From a checkpoint of a small contrastive audio-text model: adamw at rate 0.0014.
Rows from block 4 of the audio encoder, named by matrix and row number. Rows with one number belong to one channel. Each number is 50 + 10 x the weight over its row's rms, rounded and kept within 0 to 99. All counts start at 0. After the name is the row's rms in percent of the matrix's.
# convs1: first pointwise conv (encoder.blocks.4.convs.1.weight, 96x96x1, standardized in use), inputs 0-95
# convs3: second pointwise conv (encoder.blocks.4.convs.3.weight, 96x96x1, standardized in use, transposed), outputs 0-95
convs1.39 103:45 52 57 45 58 42 58 53 55 56 40 52 50 54 55 46 65 56 62 62 44 49 49 43 45 45 46 46 60 66 42 57 47 39 53 64 56 61 55 68 29 57 28 60 43 35 35 59 53 56 49 51 55 57 39 57 45 53 34 52 67 45 59 30 46 44 56 48 47 60 47 26 34 51 46 38 48 20 62 41 63 27 32 61 52 60 57 56 60 53 47 53 54 60 54 44
convs3.39 122:44 58 48 38 65 48 33 44 37 36 51 31 43 47 38 51 44 62 35 41 36 42 38 45 42 33 59 69 45 43 49 49 45 53 53 62 48 47 54 40 70 25 38 35 48 46 37 62 59 54 52 58 39 47 53 31 40 32 50 58 59 65 64 52 46 49 54 49 40 32 56 46 46 59 56 48 47 58 55 40 44 44 47 46 36 53 61 75 44 50 41 42 36 52 53 51
convs1.40 090:46 46 37 39 46 50 42 48 42 47 64 40 66 60 64 62 51 53 63 53 40 47 50 46 59 53 60 51 68 59 60 43 57 54 65 56 35 59 44 63 38 48 57 38 33 46 44 62 53 47 44 51 47 45 57 41 49 57 63 47 45 42 60 48 40 50 63 61 65 54 33 53 41 42 40 52 29 50 44 62 47 55 25 21 45 51 50 63 54 60 41 67 33 53 68 63
convs3.40 093:38 49 40 55 60 56 46 71 68 49 46 64 29 35 53 51 51 54 47 46 38 49 39 48 62 47 59 42 49 43 47 44 60 63 73 44 37 43 47 35 33 50 63 59 62 49 40 48 62 49 41 76 49 25 56 24 34 45 53 44 57 45 55 48 46 56 41 49 50 56 51 58 42 41 54 44 62 48 52 54 55 46 47 72 36 55 57 57 45 59 56 48 48 43 61 65
convs1.41 091:53 59 47 55 49 50 36 63 57 38 67 56 70 36 58 50 49 54 58 45 65 47 54 37 55 46 54 45 51 39 43 55 60 42 46 58 49 58 49 49 37 48 25 45 52 61 71 48 45 44 47 60 50 39 42 54 53 67 49 63 66 46 43 63 48 52 58 70 54 46 57 31 37 61 42 28 44 41 64 56 40 62 38 49 57 69 69 42 43 62 54 56 71 50 55 41
convs3.41 077:71 31 45 56 49 58 53 36 50 32 55 45 57 44 59 31 55 41 49 48 49 66 73 63 52 48 51 58 45 51 34 46 41 62 57 46 47 57 42 53 62 47 46 39 55 64 24 45 42 59 45 61 60 61 48 39 56 50 38 34 64 55 35 62 51 57 52 48 46 56 50 70 58 47 40 48 38 46 58 44 36 72 43 37 37 34 47 36 45 59 40 36 47 47 52 59
convs1.42 095:42 53 41 51 40 46 64 75 35 52 48 57 54 55 47 60 72 53 47 58 47 44 59 59 31 59 44 48 57 51 31 43 39 50 67 50 58 60 58 60 47 65 49 61 60 51 84 51 42 62 37 40 55 58 58 42 41 56 46 43 43 43 56 64 57 43 45 52 37 59 51 41 51 60 45 37 57 49 39 40 46 37 39 57 53 78 43 58 45 35 57 43 38 45 51 46
convs3.42 087:61 49 49 64 66 41 44 46 52 63 49 61 57 54 47 44 53 26 60 61 48 54 61 50 65 57 43 51 43 57 37 38 63 68 70 65 57 47 50 63 45 52 30 35 55 62 42 70 44 39 58 66 51 54 61 57 50 52 59 51 55 65 47 40 46 50 41 33 35 46 42 62 39 49 50 50 42 59 44 54 59 41 32 61 45 50 55 49 38 57 50 28 65 61 64 46
convs1.43 103:48 53 53 60 52 53 54 57 55 63 68 40 48 56 45 55 53 55 58 58 23 36 53 51 55 52 59 41 62 51 51 46 46 57 55 48 39 47 52 57 30 64 51 41 40 48 50 60 56 51 37 45 56 58 41 50 28 46 59 24 43 50 66 46 53 56 38 52 57 47 54 42 48 65 55 26 45 67 72 54 56 45 47 54 44 65 60 47 51 53 55 47 16 38 35 51
convs3.43 143:59 44 49 42 47 38 66 51 60 41 50 58 58 32 44 20 46 53 42 59 47 61 46 32 48 64 68 53 59 71 54 40 61 32 60 47 53 53 55 39 38 50 40 41 52 51 52 51 62 35 43 53 49 54 66 40 29 58 37 25 50 36 46 44 58 38 51 68 51 60 47 44 59 50 60 60 56 47 57 61 34 43 48 45 67 51 45 53 44 36 49 46 55 56 55 53
convs1.44 098:49 45 45 44 77 56 54 55 49 49 54 54 50 39 36 47 67 43 54 57 45 59 50 49 61 53 62 44 55 61 34 58 54 36 45 56 48 64 48 59 34 50 49 59 52 55 52 41 61 54 59 48 60 55 50 53 68 50 33 58 39 54 44 45 36 52 47 61 56 39 38 31 39 65 48 60 54 36 45 47 60 30 41 41 43 66 46 57 56 47 35 62 88 36 47 49
convs3.44 083:37 38 43 47 56 39 62 59 67 51 45 59 53 60 59 61 75 58 33 43 68 44 63 47 38 58 37 56 38 42 48 43 43 52 45 38 33 57 42 60 61 64 45 48 51 64 65 32 38 66 59 44 51 44 43 65 62 41 56 61 52 48 52 32 47 53 45 57 55 50 66 60 54 42 43 37 45 61 54 69 62 63 48 56 41 57 61 46 51 47 39 35 61 54 52 38
convs1.45 083:35 55 63 49 55 38 49 42 51 59 50 50 58 34 63 63 30 57 67 49 63 47 51 38 70 59 66 35 44 39 48 44 34 56 65 38 31 65 39 39 59 44 48 56 42 56 38 58 53 64 43 48 48 56 62 46 42 57 49 62 50 59 44 28 45 58 42 48 48 54 56 54 45 44 49 46 45 67 56 41 55 61 61 58 54 27 56 48 57 54 70 58 40 36 47 64
convs3.45 077:69 50 55 52 57 52 37 43 44 47 64 41 53 29 31 44 45 55 59 39 39 57 53 62 55 54 49 51 61 45 59 61 49 51 28 45 61 47 53 55 55 54 44 61 38 67 43 40 47 48 25 55 37 52 52 44 54 47 39 57 35 62 38 51 50 53 46 56 35 55 33 45 45 52 54 45 35 47 54 46 39 40 49 60 52 40 56 39 67 37 19 36 46 40 45 70
convs1.46 095:62 45 56 53 28 55 37 33 50 56 50 40 42 63 61 42 32 59 51 40 32 52 49 55 53 28 70 43 57 50 45 50 44 71 36 49 45 30 57 55 53 31 67 60 48 47 38 63 54 61 57 52 62 59 59 36 48 47 62 49 61 64 48 47 41 51 39 45 41 55 41 29 48 53 52 50 63 67 65 56 45 56 53 60 57 47 60 50 56 61 68 47 39 51 56 49
convs3.46 078:53 56 55 71 60 52 33 47 32 56 56 50 56 56 47 83 47 50 52 53 54 54 53 54 67 36 49 63 56 50 46 33 42 50 39 45 49 67 42 36 50 58 58 52 41 36 30 70 56 38 64 58 44 54 66 37 55 42 67 56 47 45 46 48 52 48 56 42 50 63 64 38 46 51 49 69 38 49 55 47 51 68 54 65 39 40 47 64 36 40 55 39 57 47 45 46
convs1.47 074:44 32 44 59 31 47 47 43 48 59 54 37 32 62 56 47 50 45 53 61 52 46 42 36 30 51 56 59 67 28 37 77 56 49 55 55 57 37 46 59 40 50 50 50 56 53 38 43 46 67 62 41 62 55 64 54 50 38 37 46 47 36 50 53 47 34 70 67 46 56 32 60 40 56 60 47 57 39 38 61 43 46 45 46 44 36 53 42 37 62 48 52 47 47 57 40
convs3.47 081:47 47 43 62 61 47 57 57 29 29 46 41 45 51 57 47 60 61 45 50 43 57 50 29 67 37 64 45 40 43 48 48 64 36 50 60 56 41 69 53 37 64 38 38 62 41 54 64 58 53 48 61 34 47 51 54 53 33 58 56 51 63 54 51 43 57 55 61 40 52 62 36 51 39 62 68 67 31 50 43 47 38 45 47 68 52 51 42 32 58 65 52 55 41 54 56
convs1.48 104:38 44 44 54 42 56 41 58 51 58 49 54 57 32 41 29 26 50 48 67 52 56 42 49 48 53 43 45 56 62 38 67 54 51 57 31 52 54 42 38 53 56 48 42 37 68 65 44 46 52 49 47 51 52 52 44 61 51 62 55 44 39 39 71 48 49 44 44 64 51 61 45 50 47 56 64 66 61 46 51 49 72 53 47 45 51 56 47 55 58 64 39 69 61 39 16
convs3.48 101:62 32 43 54 33 56 50 67 39 45 59 58 36 34 68 67 62 41 38 48 61 57 58 48 59 57 53 61 63 60 40 42 47 47 57 67 58 38 42 57 43 48 65 42 55 49 35 54 48 46 39 68 37 44 49 39 48 27 29 51 67 74 51 53 50 45 44 59 47 52 61 55 66 54 49 52 54 43 55 48 42 38 67 57 36 45 46 42 52 60 50 58 49 56 42 42
convs1.49 111:46 45 56 39 46 64 55 39 48 47 53 55 45 41 48 53 40 52 55 46 70 48 29 50 39 61 62 50 61 57 47 56 42 67 61 42 36 63 51 64 53 47 39 58 48 64 52 78 49 43 69 57 51 42 53 56 22 54 53 37 62 48 62 59 61 56 62 52 47 54 51 63 54 59 33 32 29 39 50 51 44 62 45 53 48 36 55 37 42 62 49 53 32 45 48 43
convs3.49 086:52 50 65 52 56 48 49 60 55 61 61 44 60 70 80 59 58 47 39 54 53 48 43 49 51 31 50 37 43 47 60 37 52 54 50 48 45 65 28 45 67 67 49 45 42 46 63 43 46 50 53 35 59 43 62 59 56 35 71 62 60 54 36 40 51 52 52 37 38 46 57 49 46 40 54 49 43 65 53 51 63 67 41 62 27 66 46 52 50 38 42 38 50 45 39 52
convs1.50 098:40 47 47 59 42 48 51 62 54 56 43 45 57 66 46 58 52 66 54 58 37 57 46 44 53 59 55 51 46 57 51 63 52 58 61 51 54 42 54 62 24 41 29 43 54 42 38 64 66 38 44 59 44 57 37 29 56 57 44 14 44 45 51 48 52 37 45 41 50 45 67 65 39 53 43 38 47 61 46 50 50 37 41 53 45 60 51 37 49 51 55 51 21 46 44 63
convs3.50 109:55 22 56 64 60 47 68 38 61 53 45 58 54 39 30 48 46 59 51 56 36 40 57 41 38 82 52 55 56 74 48 58 48 29 54 56 48 39 44 65 48 42 47 51 47 64 45 53 48 48 39 51 51 51 57 42 44 50 33 41 55 49 45 46 50 40 46 41 51 37 50 36 40 70 25 55 53 52 52 50 51 62 34 45 47 57 58 41 51 36 52 47 34 43 54 51
convs1.51 094:49 64 44 39 50 57 38 73 34 43 33 33 53 37 53 55 54 54 54 55 54 49 35 57 47 59 58 39 63 61 45 55 42 44 66 49 59 67 52 43 59 49 40 74 52 33 57 75 45 39 56 34 51 50 56 36 40 63 38 41 46 45 67 64 53 41 59 50 58 37 47 59 55 57 34 44 44 56 42 55 38 46 48 54 47 64 45 53 48 49 30 60 58 58 37 50
convs3.51 087:27 45 43 48 47 54 55 54 42 45 46 52 44 36 55 54 37 48 54 48 41 45 42 64 58 67 63 64 79 57 73 42 63 50 50 42 34 55 46 59 59 46 55 50 63 38 48 41 32 66 48 41 36 42 47 47 36 59 44 39 43 53 61 63 33 46 56 62 68 55 58 65 47 63 60 38 43 58 32 58 60 59 54 52 54 40 43 42 53 50 46 37 58 63 43 60
convs1.52 103:41 38 51 55 40 55 63 56 59 52 31 60 44 75 58 56 72 44 50 45 51 50 45 49 56 52 72 58 64 64 56 50 41 54 66 59 62 62 47 63 33 48 65 40 47 47 60 44 58 37 49 52 53 39 40 55 58 56 28 35 47 44 50 44 62 61 58 59 55 45 54 56 51 41 27 54 42 45 29 55 52 49 56 36 62 49 48 49 49 42 46 38 37 41 57 72
convs3.52 102:46 39 67 50 51 50 58 54 59 62 45 49 37 53 55 51 55 66 43 40 59 50 59 47 58 51 57 58 61 58 51 33 67 52 53 30 34 67 45 57 56 61 62 43 45 58 46 51 72 43 58 45 42 53 58 66 59 69 37 62 36 46 64 72 40 61 48 39 50 41 54 38 47 28 66 61 57 51 55 53 49 55 31 57 51 66 54 48 44 36 59 43 55 60 42 38
convs1.53 101:59 53 41 54 51 62 44 58 56 49 40 46 43 76 50 62 56 52 41 45 31 52 64 62 55 42 72 55 47 54 53 59 42 59 59 67 71 54 62 42 51 43 56 49 43 56 60 46 43 33 66 53 42 55 63 59 45 66 37 27 58 41 60 47 48 59 65 52 54 45 50 49 46 61 29 62 59 60 47 32 54 49 42 44 59 49 57 43 43 48 53 46 24 34 46 54
convs3.53 095:48 56 51 69 40 58 45 52 65 51 37 49 58 43 46 64 39 63 51 46 41 43 39 41 62 50 58 65 63 69 60 61 43 51 62 56 45 58 40 46 50 47 63 39 48 59 61 53 56 43 60 48 64 45 58 57 44 73 48 63 36 51 64 56 38 32 39 56 80 53 36 51 36 59 50 45 56 67 61 52 39 57 51 65 53 56 29 51 54 42 63 40 54 50 43 60
convs1.54 102:39 45 42 56 67 38 48 47 38 51 58 36 41 63 63 60 46 45 44 52 32 69 71 52 34 59 43 53 48 26 60 45 34 56 52 45 53 39 51 36 48 38 34 46 68 39 48 50 55 54 59 65 48 63 44 60 42 58 39 60 59 59 45 46 59 61 42 74 50 54 48 56 48 49 46 51 45 49 41 56 56 41 61 36 37 51 53 57 45 28 49 35 39 61 48 65
convs3.54 087:30 50 25 60 53 43 43 39 43 53 32 55 57 48 43 56 41 49 40 61 48 35 39 30 47 30 57 42 41 49 61 56 62 44 47 39 46 44 53 57 40 60 47 49 57 61 51 53 57 58 50 51 58 48 55 52 46 46 72 48 43 36 53 71 37 51 61 55 43 67 66 51 40 33 50 29 58 47 58 42 41 48 31 28 66 43 43 55 43 43 44 48 44 63 53 43
convs1.55 098:38 40 33 41 41 59 55 44 51 42 66 56 69 43 63 51 44 33 54 40 47 40 53 50 61 64 49 45 64 59 39 39 41 43 45 46 44 39 43 63 49 48 65 51 56 40 40 50 54 71 35 44 55 52 63 48 57 44 69 44 49 45 70 39 42 37 58 44 45 51 33 45 61 62 61 53 29 79 61 44 43 36 48 55 55 49 42 43 58 51 47 63 39 49 49 39
convs3.55 106:57 46 43 45 53 53 47 49 42 57 63 61 55 38 60 40 41 22 53 36 44 63 64 49 42 53 37 43 29 58 42 59 41 62 41 53 73 60 50 60 52 70 58 52 32 45 63 35 43 56 36 62 47 56 46 72 43 34 33 47 50 47 58 37 46 35 45 47 59 52 54 33 46 58 48 51 39 56 62 59 61 38 60 55 48 44 63 65 46 46 54 48 42 43 60 51
convs1.56 107:64 40 42 56 60 49 60 45 67 46 55 50 47 59 57 55 56 64 61 54 58 59 42 43 52 60 65 49 45 42 30 53 42 53 52 63 25 41 50 46 47 47 47 43 37 46 49 47 54 40 46 59 47 56 49 36 52 56 49 19 64 68 29 66 59 63 48 34 51 56 53 45 51 45 39 61 72 58 44 59 62 66 54 64 60 61 53 44 57 56 41 49 65 59 54 35
convs3.56 121:72 30 56 58 50 59 47 52 64 48 52 64 61 51 50 55 46 47 42 52 55 56 56 59 48 57 63 58 54 51 55 42 71 48 51 43 62 36 58 60 48 63 46 41 64 36 43 41 59 50 54 50 57 41 59 45 54 43 53 42 69 56 40 51 54 47 64 38 64 72 68 66 51 35 41 63 33 36 40 64 52 69 60 51 39 45 44 52 35 56 41 35 42 40 62 61
convs1.57 104:65 45 50 50 73 55 63 62 54 40 64 40 59 41 44 46 40 66 63 54 41 41 62 56 65 52 49 44 57 44 52 44 57 49 51 54 61 53 44 44 52 56 46 55 51 50 67 75 52 64 47 40 53 37 54 38 46 38 35 49 71 63 56 46 37 62 44 45 43 47 46 30 48 51 24 45 46 55 24 41 57 57 39 49 59 55 58 47 54 62 72 43 41 54 59 52
convs3.57 081:54 51 62 66 58 43 42 38 57 62 51 48 52 42 52 51 61 31 54 40 45 59 43 33 55 39 48 47 32 56 53 45 60 53 43 37 39 56 63 59 54 35 49 34 37 44 58 59 52 45 56 66 63 59 53 45 60 61 49 58 44 39 33 40 55 38 30 51 38 53 30 34 43 38 53 73 52 41 52 48 60 43 49 61 34 52 56 43 57 42 44 54 27 36 66 60
convs1.58 102:45 49 52 58 34 27 40 39 51 65 64 47 56 60 53 54 40 56 62 46 38 47 58 45 60 63 51 37 53 43 40 53 37 59 48 53 34 56 43 37 75 37 34 53 64 51 45 45 45 55 48 50 60 52 50 60 52 55 41 33 68 64 55 40 53 58 44 38 52 51 65 65 55 60 44 28 35 61 36 50 60 57 55 56 48 40 50 53 54 63 63 47 24 50 50 45
convs3.58 088:56 46 69 56 62 33 49 51 68 40 61 62 67 76 42 59 53 61 54 44 71 51 41 47 57 41 42 51 36 42 36 42 43 48 54 55 56 53 50 39 69 65 34 53 43 46 48 60 18 60 69 56 37 45 46 45 39 51 43 46 68 40 53 56 45 53 46 50 45 52 54 51 63 42 34 62 42 51 56 48 64 47 57 49 48 62 51 50 46 41 50 56 58 39 37 51
convs1.59 102:65 60 39 54 68 47 57 49 38 50 52 65 59 48 58 37 39 37 57 44 54 52 55 56 41 60 39 63 45 74 56 47 48 57 51 34 37 59 60 46 50 46 59 62 52 53 19 38 46 50 41 40 37 62 46 40 50 49 74 66 54 45 47 46 62 45 56 50 44 50 49 59 54 65 56 53 54 49 47 76 44 49 40 59 49 55 58 35 38 49 56 65 27 48 63 45
convs3.59 081:47 57 43 44 41 63 49 56 51 58 49 48 48 45 60 67 57 56 61 54 45 38 59 60 37 31 37 43 51 32 36 53 55 58 53 55 57 24 51 52 53 66 61 57 60 51 53 38 54 52 36 53 38 57 46 41 70 34 41 51 57 58 53 42 60 65 29 47 39 56 45 37 66 39 28 48 48 45 41 53 39 39 39 61 55 65 66 47 60 50 39 66 57 52 66 57
convs1.60 086:36 61 46 54 54 37 41 49 62 43 49 63 57 47 56 61 64 55 62 56 68 46 44 45 47 59 37 41 55 54 62 50 42 66 57 51 39 52 33 58 32 58 37 53 58 41 49 58 62 41 40 55 42 56 56 51 39 62 60 60 51 48 56 40 43 50 46 62 41 29 47 49 41 53 61 42 36 35 36 62 42 42 51 34 60 75 42 44 39 47 40 71 35 57 49 28
convs3.60 098:43 49 44 68 47 48 50 50 37 58 55 60 67 58 75 49 45 58 66 59 54 56 42 42 37 59 39 38 60 43 43 54 37 50 57 47 61 43 66 36 63 44 37 57 36 40 45 41 54 52 51 65 52 51 58 47 37 43 65 38 62 69 52 59 67 53 49 47 53 38 56 55 57 37 47 55 49 43 52 31 59 62 63 61 37 48 61 63 38 60 55 57 66 29 48 58
convs1.61 102:43 53 53 51 53 51 41 46 84 55 55 44 39 59 46 59 29 65 59 37 60 48 49 66 53 55 51 55 53 54 53 43 46 35 64 31 35 54 44 60 55 48 42 41 43 50 53 43 49 44 52 50 47 53 45 60 42 42 56 41 54 62 60 38 57 46 58 41 51 53 57 48 62 59 61 27 47 67 64 33 39 58 65 66 58 35 41 58 62 52 67 43 25 49 46 45
convs3.61 084:47 57 36 47 53 58 36 55 32 73 47 47 42 42 49 51 50 42 57 52 36 49 74 75 46 39 60 55 59 49 35 40 51 40 46 58 45 48 47 55 44 37 41 53 55 52 61 52 43 52 50 35 53 64 40 66 58 53 34 56 37 58 52 54 44 58 53 62 40 61 66 44 35 59 54 44 66 40 41 29 50 58 34 50 73 52 29 56 48 63 49 61 57 59 50 48
convs1.62 111:60 46 44 56 52 55 33 58 61 62 45 67 52 47 53 65 47 38 56 48 61 43 65 39 52 51 53 52 37 56 63 62 42 54 62 37 43 50 53 58 60 62 28 45 65 57 14 39 42 48 56 37 47 49 65 44 56 35 40 53 71 54 57 57 50 55 55 37 68 60 50 45 52 54 46 45 51 46 51 39 68 65 40 54 33 58 51 48 45 64 53 41 60 51 35 40
convs3.62 104:39 64 49 59 48 63 61 29 40 47 56 74 34 51 63 57 46 36 44 41 46 44 40 61 45 28 54 61 61 38 53 40 48 40 41 53 65 35 59 46 45 50 60 77 69 46 60 38 60 31 51 53 56 64 55 42 46 60 54 55 43 47 42 51 52 62 43 50 34 45 52 43 47 58 53 43 49 50 48 35 30 45 42 44 50 47 59 47 60 45 50 61 62 32 61 51
convs1.63 098:41 49 51 61 48 55 47 50 47 64 43 51 26 51 55 58 61 62 57 57 35 42 52 52 42 56 60 54 40 27 59 53 62 47 53 56 63 41 51 47 50 52 60 57 60 63 67 50 62 52 69 58 59 68 48 40 28 53 58 27 62 40 56 54 38 55 61 48 54 37 43 52 58 67 39 48 58 52 43 31 54 35 56 57 41 46 57 44 36 60 56 57 23 50 41 56
convs3.63 095:38 47 55 46 42 50 53 72 55 61 52 46 40 62 56 40 37 48 54 57 50 66 42 44 70 49 56 36 54 50 49 55 62 63 43 54 36 57 60 50 41 56 59 52 43 61 67 55 31 54 66 59 43 55 44 76 40 66 42 58 50 32 68 60 36 53 54 35 78 36 61 61 43 43 42 60 49 63 59 64 56 51 56 55 41 45 54 45 47 60 47 58 50 44 53 48
convs1.64 096:58 43 44 51 59 50 48 42 49 60 53 44 63 72 40 52 60 68 60 51 54 55 49 39 59 57 41 46 54 40 15 61 63 52 61 48 32 37 48 47 51 46 57 40 54 45 53 39 44 56 50 38 55 55 37 50 48 62 52 24 63 55 42 78 47 56 54 60 54 46 59 37 41 44 41 67 64 47 32 54 50 45 41 49 73 39 58 50 52 62 40 44 56 56 49 46
convs3.64 097:44 43 59 70 63 39 60 43 43 55 43 40 43 67 56 26 59 45 37 38 50 54 52 49 41 36 76 40 50 38 55 29 59 63 47 65 58 46 67 76 49 59 47 55 41 56 63 44 42 50 55 57 33 50 49 43 58 38 58 46 58 56 44 56 45 52 45 49 46 56 33 55 60 37 50 42 43 57 36 46 50 50 50 34 44 53 63 42 43 51 36 60 49 31 55 63
convs1.65 107:41 49 35 48 43 45 38 50 57 53 66 45 57 56 58 28 47 54 63 52 43 46 59 55 46 47 40 48 72 56 39 41 52 37 58 52 63 58 55 46 69 53 71 56 51 65 56 59 52 23 47 42 38 51 60 75 47 30 44 52 33 39 50 52 55 44 60 49 58 43 41 53 49 38 50 49 60 71 64 44 49 61 55 48 57 57 46 51 53 39 38 48 77 50 51 59
convs3.65 103:66 42 55 53 35 49 42 50 60 57 41 35 38 59 51 53 66 72 48 43 41 70 47 55 30 51 70 55 54 40 44 48 43 62 62 47 43 59 44 51 43 60 39 32 51 52 45 55 44 54 71 61 58 51 47 55 47 40 41 48 44 54 55 57 42 55 44 38 63 75 47 49 52 46 73 47 58 39 42 57 59 70 46 63 63 40 43 44 49 38 51 35 52 65 56 40
convs1.66 090:16 51 28 42 49 46 58 37 52 42 47 46 57 59 51 45 42 46 54 58 59 56 55 39 38 58 51 54 36 55 49 57 60 47 63 47 57 47 56 63 50 67 33 49 61 55 51 66 46 66 44 39 38 45 78 47 53 44 39 47 41 39 66 48 43 48 54 40 32 47 42 42 54 55 47 44 60 60 38 58 47 50 50 59 26 52 38 48 58 62 40 58 46 44 74 59
convs3.66 077:51 46 41 40 42 49 47 39 60 56 59 52 61 69 48 40 52 43 60 42 50 41 64 41 50 44 38 44 64 52 58 41 39 42 37 31 43 61 55 52 67 47 55 43 34 42 49 59 40 63 44 53 61 49 31 63 50 52 41 53 67 33 56 34 33 63 41 59 56 49 79 53 50 44 42 37 38 65 56 57 49 54 51 30 39 50 47 61 53 53 40 62 56 66 63 45
convs1.67 108:52 51 45 41 53 54 63 55 43 41 45 56 40 40 46 45 48 68 49 54 57 57 56 51 39 42 59 45 52 49 54 57 48 48 52 48 49 49 49 61 32 58 54 42 57 53 50 51 52 40 50 57 40 67 53 44 42 42 44 55 65 43 68 43 37 43 52 50 61 52 53 58 53 58 32 50 49 00 51 55 46 59 41 51 54 68 74 28 55 69 48 66 46 41 45 45
convs3.67 134:53 56 39 48 47 51 67 54 43 40 33 43 64 45 57 40 49 50 49 50 39 39 38 45 68 62 46 40 47 43 41 46 59 44 57 70 53 58 64 46 42 40 51 49 58 40 56 53 47 50 34 42 53 42 72 41 36 55 48 51 34 53 45 37 54 69 73 41 43 41 43 49 49 55 62 58 41 41 34 58 27 38 47 49 51 49 57 51 49 71 37 66 70 66 53 52
convs1.68 114:43 57 62 38 42 61 66 32 47 45 49 51 37 57 47 56 59 47 49 49 36 56 67 66 40 27 60 49 39 40 58 55 48 37 42 74 44 51 39 53 39 46 61 36 58 40 48 48 59 45 43 45 50 55 30 44 37 47 58 46 46 57 53 46 49 43 42 42 56 37 50 54 60 51 46 50 68 36 64 34 51 32 39 54 52 59 66 46 55 57 60 47 25 36 65 61
convs3.68 126:48 53 56 46 62 59 55 27 46 45 43 45 53 48 44 57 39 63 58 47 38 27 49 64 47 69 44 43 55 60 51 50 67 60 56 50 40 43 61 49 47 41 62 50 55 40 41 53 57 30 41 42 60 63 50 42 55 46 56 53 50 54 57 60 57 53 53 55 36 45 47 43 42 61 55 35 72 62 35 55 36 49 34 58 53 81 66 72 49 47 53 50 43 65 57 39
convs1.69 101:56 34 38 44 37 40 49 42 48 32 47 51 41 31 40 32 47 60 59 57 63 60 35 63 54 53 72 51 39 68 58 46 42 48 34 51 45 60 54 57 59 40 50 64 50 48 54 51 56 46 50 31 54 61 38 61 60 59 63 50 30 46 50 46 44 48 63 49 49 61 47 48 56 49 60 39 49 40 45 71 57 64 62 65 32 40 46 47 55 53 59 51 72 33 53 46
convs3.69 093:62 55 58 38 56 55 43 63 62 41 64 35 55 58 48 76 47 38 35 54 52 46 64 53 51 52 59 72 52 54 52 66 27 54 75 57 56 52 36 59 54 45 42 25 45 49 47 44 37 56 54 38 47 58 63 36 39 51 48 56 39 53 60 51 60 42 68 49 51 50 47 62 44 45 38 59 52 62 59 50 66 58 60 63 47 56 51 54 60 50 35 37 44 43 55 63
convs1.70 089:64 45 53 47 53 65 27 63 55 52 55 44 59 59 55 63 52 35 51 47 59 54 49 39 55 51 19 41 47 58 66 58 54 55 26 43 62 54 49 62 28 40 44 45 43 57 45 35 45 48 40 64 50 48 50 43 40 42 45 63 44 53 78 60 46 56 67 53 60 53 51 54 54 50 50 39 44 32 40 45 43 29 59 47 49 44 53 61 57 41 46 35 60 59 45 53
convs3.70 070:68 56 53 35 58 53 59 40 47 36 57 39 57 48 40 58 59 55 56 56 35 53 66 57 61 62 45 35 37 41 54 50 67 54 40 39 44 40 62 64 45 39 42 53 63 68 69 68 60 51 51 48 54 64 55 44 52 58 38 67 44 56 31 42 48 56 35 73 54 38 43 39 54 52 40 45 43 46 65 35 57 53 56 59 56 49 54 70 63 57 39 63 42 51 48 51
convs1.71 101:60 55 45 42 39 59 40 31 59 38 35 46 51 47 56 53 43 50 41 47 71 63 45 47 45 56 61 48 58 57 54 36 50 55 34 60 67 54 57 52 71 60 28 44 40 45 61 59 54 47 45 45 52 47 60 22 51 49 44 44 32 40 44 45 46 57 67 61 49 37 42 51 48 52 45 70 70 50 32 51 58 38 38 63 52 51 38 47 60 58 44 42 46 63 46 36
convs3.71 096:43 38 63 52 58 48 45 63 52 42 58 46 36 54 43 46 43 38 36 45 50 65 61 55 32 48 51 54 45 45 40 62 41 70 41 46 48 43 50 44 73 31 61 33 40 51 60 43 52 55 51 67 43 63 32 34 54 56 32 49 65 50 61 40 61 47 47 56 54 42 47 42 49 49 80 51 46 51 46 61 43 49 50 57 30 53 48 48 40 41 49 26 52 55 53 35
convs1.72 078:40 52 48 48 53 46 43 41 55 43 48 53 63 61 53 48 55 46 48 38 52 56 37 32 28 55 48 39 37 38 63 60 54 47 46 46 51 60 46 45 38 39 42 41 44 55 63 62 61 59 52 42 55 46 67 69 47 63 49 45 46 40 63 45 50 64 67 59 54 50 52 54 44 54 46 37 36 75 60 66 46 78 43 54 35 64 38 59 56 43 36 67 63 47 55 36
convs3.72 077:74 52 50 45 38 36 61 49 57 50 47 32 65 41 49 36 42 59 55 44 44 40 46 36 39 46 53 55 46 49 45 61 59 61 44 39 54 50 48 62 59 38 45 40 35 45 44 43 33 31 55 39 67 54 56 77 60 56 42 60 53 42 41 65 52 43 43 62 57 57 50 58 36 59 43 60 62 42 51 59 65 62 50 34 47 35 49 36 47 36 38 47 34 52 35 48
convs1.73 122:62 58 47 59 42 45 67 53 63 45 43 62 49 59 29 52 49 42 56 53 68 44 63 52 48 37 42 59 44 41 59 60 55 52 63 38 51 44 38 53 42 53 62 47 36 46 44 77 53 43 51 55 57 38 54 52 38 45 42 48 39 58 52 47 39 65 61 52 54 62 39 55 45 58 45 38 44 28 69 53 58 64 48 57 45 53 48 60 50 67 35 63 55 35 67 77
convs3.73 124:60 57 32 57 60 65 34 53 33 50 43 36 47 48 50 49 60 50 66 47 45 50 47 56 60 32 41 59 44 35 37 35 65 46 63 64 54 47 62 57 31 56 49 56 54 46 40 52 67 49 37 66 42 52 36 57 60 52 51 58 29 44 31 52 49 59 34 46 33 29 33 40 55 49 45 53 58 50 54 48 48 57 33 47 50 39 51 56 46 56 54 72 46 41 56 54
convs1.74 103:51 55 43 48 68 50 45 40 63 56 52 57 53 25 54 47 68 54 52 55 33 48 38 52 59 52 46 46 46 42 53 46 56 52 77 53 46 47 51 61 56 73 47 47 36 71 66 39 49 35 55 55 52 60 47 33 45 32 62 53 50 42 59 30 60 52 42 49 67 59 57 63 53 50 47 51 73 50 55 43 45 61 49 32 48 61 50 48 49 51 52 44 53 58 56 77
convs3.74 082:51 49 49 56 43 43 52 56 54 67 41 45 44 45 48 50 44 66 48 37 60 42 67 47 42 52 59 58 62 49 54 59 39 70 42 35 49 49 34 38 39 37 35 36 39 50 48 42 68 50 41 49 75 39 49 50 44 37 44 57 67 53 60 57 51 38 53 32 61 54 52 51 42 62 31 48 46 67 53 49 62 45 46 42 60 66 37 54 55 43 39 41 21 57 45 40